A small image captioner, trained from scratch.
Model: 64-pixel images, encoder activation gelu.
Training: soap at rate 0.0032, 5500 steps, batches of 64.
Data: 203450 training examples, 1.7 epochs.
Rows from block 3 of the image encoder of a small image captioner, named by matrix and row number. Rows with one number belong to one neuron. Each number is 128 + 24 x the weight over its row's rms, rounded and kept within 0 to 255. All counts start at 0. Numbers have three digits each. After the name is the row's rms in percent of the matrix's.
After each neuron's rows are labels from the 100 images, of 14976, where the neuron reaches its highest value: "colour at peak" is the nearest of a few named colours to the mean colour under the peak. Only what is clearly more common there than usual is listed. The data: regions of photos with short descriptions (Visual Genome). In brackets: how many of the 100.
# fc1: MLP up (encoder.blocks.3.mlp.fc1.weight, 768x192), inputs 96-191
# fc2: MLP down (encoder.blocks.3.mlp.fc2.weight, 192x768, transposed), outputs 96-191

fc1.723 092:110110142140126132149179122120119130166104056170105119116147176144139168103104135092166116109111160123143158151119098127122146112126105117118108127151129127104148114138107133118145120121065105143119114108104144100136147154134137142090109143125171153144122139147183143098166124106111108142
fc2.723 096:121155119139109094108150106135132164101163154130100141154110117154134117130187141089131111103134104132122125112076114152071112126160149118102116141130108144141129121129112145124128140132136155134191165089163121171117148100157125119107118138139125129125171127130114108157143120083165092173
colour at peak: purple (31)

fc1.566 093:155141160129148100146075125100123122133128109125120103169129138097120087112131107143165098148153148123127089118147134143118144092116087126102123102152118118189124123134136092087157141137108067126130111197146144124137143150132125098118073120116165149095107120128126110120166144122115129165
fc2.566 110:141135112109113117130126166098158111091121155151149121147135109112137161098137110159066163115135111089135143116125126156092136100098096085160159112139167147098139123119115111172112145093150127127158171173125131086103119107151127138139148116166146148141109117157117098104162118104133181132
colour at peak: cyan (36); white (25)

fc1.150 097:140151138142142183112099153107117138125127113190143118121152136118122128084150110136113121157132142135169118139145122147204111161136137171116178119153120116138144036149111142173093137122122109153121135157129096162137102116142144145094119103106131144151116125132105096116151127142129130114
fc2.150 097:099154101119113151107156137150110151123111125139116091087101110144122152140131127139132133081194137099150147114101127166103084110125091124114069099126132120162168168130089081092139092132122146115118108173111129126137139128117150139119103103126124190144151133121122074130163069155133126115
colour at peak: pink (29)

fc1.266 080:121125132113091150099103117131164128150148071140105143138131086134123156104130121110130138144139108108157115137126115097138136133135108109123152127172145149132131133119126134080153139100139110090155117117151137075114128128172097165058156135152150106093115203094134160077122112153129127122
fc2.266 089:126142104137118082094075123158159143157065151156153087121140137126148136090120133099157157151131138149144132126105150162146078141126085122134095133128098169144142115146123093117173152112147081110183129121140111118105154136103148126129113172160131140180129127135105102111120123139167139147
colour at peak: black (34)

fc1.287 083:126080157096156135124119153120093115110187117117101094159082094139158148129137075157088126115105134131099144103117123153170158149128142108154104122140102138094126109096128126081139131137115080136144159125096169135122180144142146120092143126130114127177158122167126122138154088135155113112
fc2.287 089:152131141156149150080119136115158117162145123123104146160106136134102105101113155095122103111113118141123083112113100117159163179150104103159091123173110196108118115087132138102142144080126131112121130107115086101144116135130130132108170089110113154111138109160147138152119127095136100130
colour at peak: pink (45); white (28)

fc1.342 090:080120131113087130114127157135108142074107124117142104193155125111134142086149137073156090160155147124109143144131124109111092125134126130147150135122099155168124129104141139122157169070161145102129131145095109143107134132145129137123095159086115070122109136084122089138129107163138109093
fc2.342 099:133168129105151127143134140146155148116095184123142097172126092125078150154144131067118142135138139097125102099105144123123120164151100145110104102161147116101107103122145123119119069118173142116148194165150111153077133136128105108155144142122127153088135114124118121167135134150130166092
colour at peak: blue (43); cyan (38)

fc1.372 098:133156158165101091126144139122152110109148114094123118126067095172170124115105136171110144123121107143119105104160139095098164096138127099125114160131082121123120135153123172123161116128086143128111093127151141163127150147129136162165113106117132121188053081145099097163111148140117115145
fc2.372 098:078104135113117110134100102119141127119106130118173116127111122076112145091116107109133171121158142129096128101092111130118108151140146128110190123117127130124133143105143086155176105111115139090138093141116134148130136129181109150104162154101140113081152127155125117128107147141100155131
colour at peak: grey (65)

fc1.274 105:151126151123177150111111140137115195123157123140104109103145128133146094118149169137149114097151141135124146133133152148128111141112087175134162146135139100161129126097115157117135143161119110129147160090108091094110159168120097125097167088139138122159118128123135147162127129089129118154
fc2.274 121:137136136135098113127148093106102097121141106166162131136121123124103103104119100093087127151122150181161156162118129129093102114173064143110096099149136158156120129158148138066110127103118163123101153120125116102101165096117116086170125106152097115106162148132132099168097129129129157156
colour at peak: orange (44)

fc1.70 091:117155090132121138149142100070156100174119146138125131148080112118138144084120135127087152246137125175124139107136119142140138117098116096135171128150140162108143120080142091118170099101120130111152115115131121137144133123103117133186096162120136153125138141084132113165131117172112114111
fc2.70 109:122124129061126147167132141171107117087110147115102178091146152130104128159141127154157167129135147118130160097116139132144118074118147142147146145129138142134122117122154108082102130091098173146177130111150111119130151143112145127114136173151136114102091152111117124102138162128092104156
colour at peak: orange (29)

fc1.322 092:099178139125096105124099121097115151128144116127132114131107178131129140091141119162106169129107162139167130136136107132111110136113098103150163150176120130106110134143093108167143130143137055141152102159115146167150128143120152151181110147147082159120159124081104090122108158157118101099
fc2.322 093:104178116141154151160122132157094149143138074110133117122168136097079142130114133130168118187179136124112074145180122111086156145072098124135125151123110165116119112144128095130128131171108133113122147132139143107121135123090097117107116143127114107111103131123112139156127135122130119153
colour at peak: grey (64)

fc1.601 081:169145060143140094087146139134129157116110116132145165158120140134143084122098116144095142133196134154121114120168061114100091154127188139127143161124116138137148137102171170161103158125097125131159108100160145101140151162111120133121121145116166127132142153148132129134122096134070142152
fc2.601 087:115171098140112094186128111105131140150102153149131152135139139166168134135103146138141136117172105149110158106096127113109145152142048124110154092135123141132100118096119144144136133077121144167148172129112135133170086115149135171155080149145106107137102122144131097137115111140119131153
colour at peak: orange (32)

fc1.42 142:128126075136123119104137122110122115129102124132188116150120120152094077125153130174143113149116123129128139149110136220092118125131124140118124134099142104123164109121136177117144104127134113130118058095177145157121126099121132162098108112120143114144097085116133104128088126096083146157
fc2.42 106:154133181149111109097127157143092143144123133101119137108139131131142083154141129152121087151153183097136135111140150130092103147146133113122150100120115154128081142105158157093106109066120111137210160111130110130129183105116132158151173128141125108149122104127133096135112154111096151164
colour at peak: pink (31)

fc1.10 095:120158149149145122117133146109139144153110126149121157160153108115167142087137101110121140173076105145143125120089163123164119091124170127135157116192141137132113126111089099163164141168100135157079111158127097122157110153112120144126119136163137163135099137106102103140136165136090144124
fc2.10 112:171122144118153126099121095099128154143130146171111112102124141116144126121146156118105132151125100125111101136107143179102177077096163078122155119154152130109148125122150082153143130130108139141145127111137170102141153179146153078135143119097099111110143082076108106132132147138138156164
colour at peak: cyan (64)

fc1.155 118:139113173125139117120122131134127138136125140094099114125125122078120153109174081128095146140195108139113121132160153166157133137144120119126119210171163155105171131166127124173146148115141126156149120120110137174129164135079125139139143112129153120129135171148133114112144135135152117093
fc2.155 107:143122146121135140085104098145108141152120116074086145147129103116073162114140137139151121118085116158135135104125126085186095087149108143115140126094135112143132098111146119121123117111161127120122092188141147083141114114116130162112141117161132088157103150106088149131137115165100106117
colour at peak: pink (26)

fc1.370 123:122108140106079068158116137145116144120125093112123116152110113140104081105136148124133156141117106135140147152094169121133110138139135145139088122134127139131115139132153144097156126145098127064120122130095140098178141089143114141084121113129140131134138139130121103126112119152156089105
fc2.370 116:101102114118160145109145132137126094130168159132118123113109107124143074138119126108119122116135089107139129129133104146114145157135153151139184109122109165102161110110117067124113149102108107176069101174117098132147138132116103133140111137135146083154109103146123123151144092140106128102
colour at peak: grey (64)

fc1.744 098:142162147153124133097106137152097151131133131136122111148096094156158146150112134133117116069115163109118151105082133116090128108101113146081101179145130133162179150130169129073145091110112094103114082118110115149074148116155144127102154095130115148148110154126136147107084140105127150107
fc2.744 106:141124094139139155125084149136131124146108123187155122165106153133138128127121113079116157138119126149110087149113179139109130120106133119144135143087105119165120095119108153098147097125103139179140117114170097132149164134149119133133119162068153112134138135161132148101109128136145132141
colour at peak: grey (60)

fc1.183 104:170102103113104107126105089157104114132134119125151131137113108189153163157109161104125144101118156099150112163118137131141156111159091150139097152119146164157173207123132123148122124139115077138133127183097167103149126164145154137141125153114148113130084144132132103089142119144166117139
fc2.183 098:093124103128141133150105124093104126095119129110068103158164126168147136167118114101092169100147101124103092102131126147152165163114129139129120122109095164086132133087105102126123157126130111124084131188165153134171131152114144086148135147139171131138129144134158110145105099127169135107
colour at peak: grey (62)

fc1.536 100:138142123134093139131106106153129124171154122136141109113120110159174082164142142149110122157157111120105109128148132142132093142065124120165053136127114132127128129122118145129164120125145157145153084118170083155128141139108172127118110135097133132132125112133105135128108114111093119148
fc2.536 104:175175133126153112115103150119120104135085136139195117134138150149160111119106151192127106144136132113122156113092151123091103099140104095145134138134120111121089104090142148104113117130146073127137150138147130153161131107143114117128099103108134140136131119124136128167143133114115109140
colour at peak: red (49)

fc1.525 087:080120125141103158115129137132141130154134127134137085130136110118104137095137174116090103112122118090123109122163105096077126089134132158126123144149120129144122134113145113146142145155075139167152143158135083142106109082179119092117117133147098177106097110127137185121117111121103087130
fc2.525 096:164115097134104126155161077143115145143160092138102131125121138105085118135157131157128131146104127101137135169113133130074113164152140138131146140141148084123144115111159111133118177160130154142129141115101101142127127110153153147169152139128166102057101104084141116141125081104128156152
colour at peak: blue (39)

fc1.22 079:118114142068128110140128152149163140095135154131107122144131128115157154165135118123098088123139109163106123090175149128148113099135107182114107123127083134115100146108157120156142095158126083173117112147097150169170115129091139048141136122143123149154151096132193149167138090110083067163
fc2.22 088:136166131101137118165117157136133155119141111114149137132154144190075111134128163115110128148141153118128106110077155139168151141109130124084125156175172119102125126101099167117155141142086143122127111122111125096113100103184168157110106118126131152172150147115139149150132151120154118135
colour at peak: cyan (30)

fc1.565 087:126168086145099081105103122159120126126152135172119143106133102158148089139151106143094141129105103133132106122131138111130140167159127131152126110125137085148104138116128111138124127105147132131171113113131098108120119169080114166132166112112117175157102167114150113131153136144135114159
fc2.565 102:125156132153086139151120088110092111163091154116128117094110150174137098127163116109107147116160118148107147149120138142101140110123105111111111135147077176134137156075100112093112135150145117104119181125190131121154108110115125098165099105134128133157113138142077173156191128130129123167
colour at peak: orange (49); red (25)

fc1.56 117:108141134153125148115153138136139164156127139146148112130142139215120106145111112141111129157118140167089196136123091123164118149149115070128127095111121152131124113122119140173147108113109105104149132140128096147144134169112112152172120120162157137144130181144145111170122136118162091147
fc2.56 109:138125129148133132148158128134114092111136133128125138104135151183133131091138088143136075128149152137119099128153103105147158177119131128127165148126144129114144095119128112153129153086098141153169095174137147133185154117140120136126076096129173104142152171160171132145124055144139145149
colour at peak: red (37)

fc1.153 092:149128137122171129125168101138096149146127128142160128108111145140112114149143152142120112135099173128155127121109149141160145093136152139115147183153092187095165131107135122136123126117164151148163137157116141106150089138161103122120154158165154112160116116103165105092137096138148090148
fc2.153 098:148132118156140100121126152130113109128177146093150140155117113114082082178171142124134140150119098163126129145127149117166132123118142118139135147104162135113109133080078113131129148181112166134108104185141129127166090132086104120163158100116139145129095109128103149141144149102181098120
colour at peak: grey (64)

fc1.538 096:147134110094113154095127142140131109122169132128136118154110122193138121120133100159129131123138131148128139178092143094147162158166137139130115116152143159151107100101167113140146170096097135143133091153086134104144157137098077123088146127141170113138108172133098130135127114155169109101
fc2.538 093:161127116174102127115128142151104153124127102178153123172129112150099125138112146138133115072059155126127127102130115154142114176116142154134113115100134121147151088123175125132142138086115141169124115154117133112126170112144161168141147173151152157124124127169136093124143132124168112136
colour at peak: red (27)

fc1.588 092:129143127130175131133135130105152123154152114144081089122113124120111126099110165124145105137141077098126155125116128176118087147122089092138125120133131190113105123096096125127183124107142139096171138148141105143113094112147101106137128138137114097158148169108159138158161133175133140155
fc2.588 100:141133121092121148137154128141149099113171123099131111117146128116106109102141113135132114144120131123173136118117175144101105122113137090164120161115088133097089120107120115135123129109116186139099146103128117142130177140114084124124105181138104169110156146082119149106162154128112151150
colour at peak: brown (66)

fc1.619 077:182132123147119148158096102125138157143131156154130101161142143088095161107150112146133163133148098128134129120159109142082114138096123128106185126127126133118166156116134126138131120136081086100130134132138129153132113105088130141132137171123104129094135148077137130124090105122181146135
fc2.619 093:114117108149126125109097110187126119117123114122144107132163168148137170117109171157094140124077128111139094109104108117094121121095145083138117148130105066141166143130083117101128125150172125117194116145139146114133167126117103123146131117139109127112117130084134139130143119139135141127
colour at peak: cyan (50)

fc1.762 091:105135124163144136108146147115123147125114142099125164106141116137150138157096129117099103122138107132110106114109086150164120152142162137113174163096125150073100141087125133135122167161115130127140105130130138174079093154124115164148119118153121161170118126134108144127192138096114159128
fc2.762 095:142153115128137177152161115138144176149142151128158142155159171178121121120108114146134120127125149117159105135129108131181145133117132082137134126183136129124108108094158104123125171092097145131123165084072135100119126138130086135133128115132093095149097106122104111101193169131112153080
colour at peak: pink (37); white (29)

fc1.65 098:148114129133138163083131087132091149152139140109132113130119112119130136127154109154114098123128087113147147128147112120121135117143120103096091132120086104160163134160132138128112132124100087108129126197083130107167130079154123140122104112182119125119131086093134131097101159152138125109
fc2.65 109:114148131108116113150135138131160172120085166116171151102140114134135117088130145165105128146099134095111134183106175108098139145156075154140139133160094089107151120108146143090119151160124118111179152127132113143134149094155144127134079127149099124141114159143157173115130108125108096063
colour at peak: blue (53); cyan (29)

fc1.458 083:111135081123081084123143124151105114110139127128130119113122154141110126101092102105119093096128130112147145136100123128171105145137133183108135163122119109120145130167160070106116139133152122157107138121142117145146142093127068132124136127117125133179110116075099119084092135111133106078
fc2.458 088:128120124112095148142135117133121075128110120130098126112120121102175134103129133165129119115096084155134140163133127132159097150139117118165162145125121149127162137146129142110117119111095091113152123110135136092129129108126099093113109110167154143073116099108141131133153147099112134117
colour at peak: white (27)

fc1.419 107:115115213119111135142125099112149105136139140117086140124143140114132145123119102139090090145119148112154151130154086115135128122109127131111093164094125127131114161137094109110117128123088114113117126142140116114113111177133148142128145120158168076123155147154113164158114109162141148152
fc2.419 094:114143125074075154149153124142133088101134171121142142129122129124109131117129126180185123141114137172084093104139131105149105114161130120141128145138101156116111121149154131111108168113121133155182112140063142127172171137134154117130113132118102168152112136138090109117110108142105122132
colour at peak: brown (61)

fc1.602 116:112136105079120090141124096120148131118172137144172104160124083130125124101151126099168137135128119133131150115149133139128097127123110112144146132155112131089071060145146105177120140104120149163126096128103161105150074152144113148113153121134140144136118127111146145168150102081137157117
fc2.602 107:111094135135140136130106141152150135142160183152149177156108075176116123150161121104099114113127124140128120102112090113118117117123134140101112124096134116129119148117142171128124096139117168182138151111097126144123125189127094146122125092128079117154145079142123140117144117144152082108
colour at peak: orange (25)

fc1.523 091:095116159083094155120133109140128082103137104119135096153121151125101125113068142159097107154132140134150180127107150130115126110125173146136116134098131109147112099103133107142105132154136114115101141100114135106183112167103160126103110167131105180118122098174085121117143055135117153122
fc2.523 090:116121165117090162172174123135103109124157116159120123073119156154146105172145141085134102097126149119119134142137111133128076121175116149113116161125141137136134116150158107103138126191136141130125164149114091103173142132115121093148125172095140133139104098129115103112117055124138104114
colour at peak: orange (41)

fc1.615 091:111093167128104099108136138132119097133183089126121110153150096164183123100132118114104097142163125106119178133164154149117116134103116163144139147127139132120117124125161137132119141116110114138155136105153134112073129113126172084086130109094137145135122129112133185094132138144093106131
fc2.615 091:111078124136180129119098139183104109106173132104126180108117109128177118112119178105159111133168162126146114098107129110126114128104147098102118111130143107172129133158086144133087140148143109138164185156113119092118112151123144164144145144116163136109122134140157120090113108135132153135
colour at peak: brown (65)

fc1.35 117:159108130141108112142115186121121114065149115121119189126144122145143111096129098097164139153141123121094170165160147108147107129113149163123138146135152147076090155114169139125149098195108160127121090110077117114143108169156153144097106150100132100081120132146173134144146099114174102143
fc2.35 110:121119156135138078096140113122081100145102135159156194145131099141122138153145143122138099097133120161131120128143144143171141094140148088109114119122101125129097128137101115111162141129111144141124107125131075150124120136166136164144154137115128150121099078145145103126096122147138098150
colour at peak: grey (66)

fc1.105 103:125151137170115124134105105078111154140134065143143101141115091125138102125135120185082166124162122140104158172103143132109125164148156130158143166086134117103144101099135114123164123123098122127144130132158126127112123113134189144113164163164155123160150129128125115133114119124117143148
fc2.105 107:127108118163143148130105121119073147100091094116123129137098111116117141145126106081105146152139119105114150117135161108100137107137130118139122140165164154146105124123102117132103125124096167110131119119109142153154140126136086093137137143140094128157133131116139146129109160122143150168
colour at peak: pink (44)

fc1.426 123:122122160093135144144120187111135096157181129158107129136117136140111143119140154114110114162102143121158152124117119131125133138118105126162134133138158126126134138143119164108134167121109116143123103108117072112145113132140121154154127122156104151175136135133136130121146116131105130135
fc2.426 115:134137108145107141126145127150140123105084140114129097107110086117055118117156125116124127119124122100144144155146127110130110140111125138118115130148144157097167138177102117091154149113135115117124113084161108117123160109121132091107136140119090160148152109091144096100085102124127122093
colour at peak: black (48)

fc1.276 100:095143079138134124139111121128146080126168146129153113132132104152103140077130145112100117157112075133119168101092166136120130128126127122118143117099120174170123089155153139137182116126088127147117163165142127132112105073134147127117142115130154152120112152119154164093180142123155108131
fc2.276 109:154134137127141154166127120149117104085123120150152124086112077106096118094165153128097114108132154128117139146132125112132121167150086146107119186103133089072100078167138104136090119152152096182165133143138105164169141097131148078162161170091158153135144167095139137107162128106121115151
colour at peak: blue (60)

fc1.275 106:121123160133151133103145137097141128122145106125128131117128132120143168162154136129163114119180065135145165109120111110137150122170146126150142155104080138128104126137125123101135158098115129115087124134146118108139120124121121140194095139099129127106102112149120147152144156133143101150
fc2.275 109:131152163125122100141109108121145107117138115104122147203140107092159137125138119126158161097107124139061111103138097122108143128150113157141120147129169146093096110158155104143135127101164127131115155114192099146127131113087150131160143108111130141108123159127123137085152173128126092128
colour at peak: blue (30)

fc1.416 112:134107154136107118135089151110095141124104118140118110128122123119163119130125106140099130113151147144140135138114128169094105158137123112120137131156136166119124137126136112104121119075135106099117073097118159093141091103168103113160183171131161083135159126132106074128091106123136117134
fc2.416 092:115125150070111134163082147155143153162153109133132119158115140159143120109134133125132075130134114156113145113122136114079116117108151134089112158108165093118060112130120103135139101099179130156105115130087114147183099157117147096110123145154099114146141125101101128161102139099076129080
colour at peak: orange (28)

fc1.169 114:140132063091116163112110154123123101185139115174097130138121134130134124098178134118133124110139160097111172147122112120128150125146121086151149139149151150136139145102122148109125124105098117152147100134164120137095146158086133149102131162161152176140122113107124151082142127116126119173
fc2.169 111:140161135139117128102178153113137145096109081143135143131155094151099098115145127134126088146119087072111136114164135126142156127098106115135108165142125165080153117075132094125121122132096168167172119140176155134124077089129121098114150157124146165133105134076110138124119108124148149127
colour at peak: white (43)

fc1.139 115:146162107140073118125126155150099165094142091137139146122122139103139134139161129120096177107119154131125134115132099140098142104123130112131110157152150130162152079141120146158125123161135116152120123072144166202085120128116126095124133127141100077141141155121070128135124087143137134126
fc2.139 107:106165137113104107122097108095134141147130133097106122121144131117104142109118115161116136078122148138077123136127092118137127141108151163139153105145171141131124175159109115116109163119187162154190153066152146128141145166116119079104116146116130132105159093162128116120150173112165111123
colour at peak: brown (67)

fc1.331 094:143148129161123152090141118140111146122110110125129110173139116123172158160124110106179120130142172139098105118111186161117130102151130117148156116158169107154124166147118165131138114113113154149141145170157128142129128120131145151117151123094067132093129150133137134125139164134149102130
fc2.331 102:125144085150097096104131125084109134152153134186176147136112178107140118120101135094122130101087130115145119140107138113111157140128120164140115120108146154097153124140106119093128129127148110123130116108164131133110098155101100109131123139095128136118124147122122129087143124138110106167
colour at peak: cyan (38)

fc1.78 114:141099110130090121153114105148156102147098099163140123095101107122091147119143123126140123130129116097072112083127155154088134109081114164118127121097164139165128129132136165127156150081110150137141130137131140170141125126099160119099165157131095163085119117111084152094158113125125117088
fc2.78 100:143117126147084103139141134138120123114097144108145088138153157166125152138137129143099100140108080151122158129163092149062125121151112080133121119134133124111129139112139148116087116118192130153114127084135162094120123116101125111133102150151155141137122154105106178112132105117114127114
colour at peak: grey (62)

fc1.163 125:153100109181137100126105133116136135134132136140124114131144128044116135056129057079092082105118108078117112127158128132097134137132146111140112176083130113152136130144103107108152126110130154117139155133128094116134129155156113175143087124078123096116117142132123120135161132128104125190
fc2.163 100:108090117164147121115155110161105086112117132165157139141106115130110142090092097099170140082082117176127151110159137132132139125076148123162138107125099156117140103133123145087117116123116135109200108158098128105177132120142146134146109134092152168126133167154164084116153131120132122147
colour at peak: green (26)

fc1.428 101:089128114128140133139155150128128102101123154198115126128131154136145114127125146097072113138120157125110136108133118115080112139153149130124095152146133134129111133153159173175124154119161125157132136121122090116102097128108139135173123133163137117105147093118174126156121128105177191103
fc2.428 099:117127156128154149137112153125083091112094115150140064106108144136163124069124150129133129158114107090130111129133105115144108107101145143131124124111147153082135097149131122138120083110118155131099115113118091078130126127094077132125085130117116113119120118127122112119117137131130117122
colour at peak: brown (61)

fc1.650 097:164160115130132137173112105124102080135105131088149127153105119093132144159129099142118162148093103134106115106114145046086124143131102136164125127157133099131157111159120132132145163121112097134147127158106113122129096156126126091118157120153125141134127141110159132112142120118118112164
fc2.650 095:117156096150159102151157111119138121161123141105148125109127121124153092075128134112144090153116091137155106070103173140053110120132175185118164112080140124126122127104134128147128152118152120124136145162113167164129086115138130132110162106161102137099119128156166125101135114156159155130
colour at peak: pink (26)

fc1.528 126:142155148146125116108095118120121099153102102125154107131143136105159107136130084168116111128132131123169148116127119172095112156145114107140142111130115112120108104144101136123108100131180118116106095145174078157120123086150145149188123126121095149129107113128140136118128116149095128159
fc2.528 104:102167160121149169109111126144101123099133120124154125135134122059148112128119103123146127124077104128163146120106127138105144092078158127093145115108136139081118096153126135144112126107123132139109128166141136138088145100128165138159135104163133139152158127096142074131094127110121120096
colour at peak: pink (37)

fc1.103 113:140107144095107114132122128161117132148141121179121143105116137145118144098157120170126114080149102135124102132093107155117133170119135172108141163120126139130115113147086132140126126118100119136098092122162108138095101159157127125155163177144117132113123119100136107098112103127182132114
fc2.103 096:122122152143140080154149144123111113126147118145123138108099152142088149119143124179151116094163118143110127119143131138104148067109146133125136122142158173142181129141129083095153133081129133128147113112137157114128121137117165186109111142116102083115132135086155129134183108114146126114
colour at peak: pink (30)

fc1.634 095:125143190143117109118102156112125133142147127133121087093149159110097129131103121140108139138113180123151100110107150129146171146124145145091133174104107110142160108145096155112152124093117080132111103081147095136123105145117147128134110139185115132122137145124102130135148106129158128148
fc2.634 096:164119123149104105140149100095134099064150159124121091117139133137158140143147118107104164143081139156148104135187152181150120127121097063140103118125130138140141152119087129137085103128122080133078136102111149118145176149133115066144142131122131143132118115091120120133189100120111133124
colour at peak: grey (64)

fc1.579 115:144124123107092112140118093101101122167163123116158120116102126113138093144110179150155056161151094107120159113150142121153151109178139092118114104141158173112133095184175171158101134142123121124146117113139116079107116135125081139117107120162101142131147143144127132116113139128124124116
fc2.579 113:123085095144146124151132145144128138146136160121148123112098099108146098131132129129104170098124145073153113121111152119140090096116115115123115119128139101111165111145120152134100175109106118170124140113124113194071171114150118129123087100098119060156127167131113153135111127140177107131
colour at peak: brown (72)

fc1.216 087:158143108158143135101157167119123156108132169111102152150133124133119102154094134122139107109143089097115160114167114117141139115136107160106131125152109110136152137105094120130116124092103112129127141118115147124153129090098122098134115116158132124118150108127112133123132114129079110111
fc2.216 088:089144116140153116133104125092122123145062130146153095090102108108100071083125129130150100113127170132120174132143103117107127109131124117128100128162114115086107103110163110138124154114119128170124122089102121163131142108110122150121101097115132141164111110132136128099156085179138098126
colour at peak: cyan (69)

fc1.662 101:130111143156158136100077113117118117122108174104142104147119126113118153131136125150160140103104092080111163112100115136137123105123138133112072121123123120120172142122092132168138131090125093151165129134109161064109130111142119132098154133147121146070137122142121107167158173104155133071
fc2.662 106:113115120132153139132073099136124120137117112146134078131121142111102106112095088150161118108074128120093121148128170128148117124151138144166162135093159125116111113154125132114144155124141129119112197095099118076111160138105138115132090179124129110194147083146135127161150150148108122065
colour at peak: blue (33); cyan (25)

fc1.708 086:115146092161149163106138143175096128098101129092146150124088128122131140179118106122112127106135094137138156130104150143157147116155094147105139157158119119162105119139129159174127134115126095140114143182108125109140106140111117136159136172117124156130074111081131106112121119118150157107
fc2.708 102:150111158163153139108103168103142147132108120125142140103153153141123150135111183141106155101110180114106164129120146149076095145119119126093114139161103128135111179140108151109061136102158163148139126153118098113158109137138090144110100089124132112151130147141131152139142109164141101137
colour at peak: cyan (65); blue (34)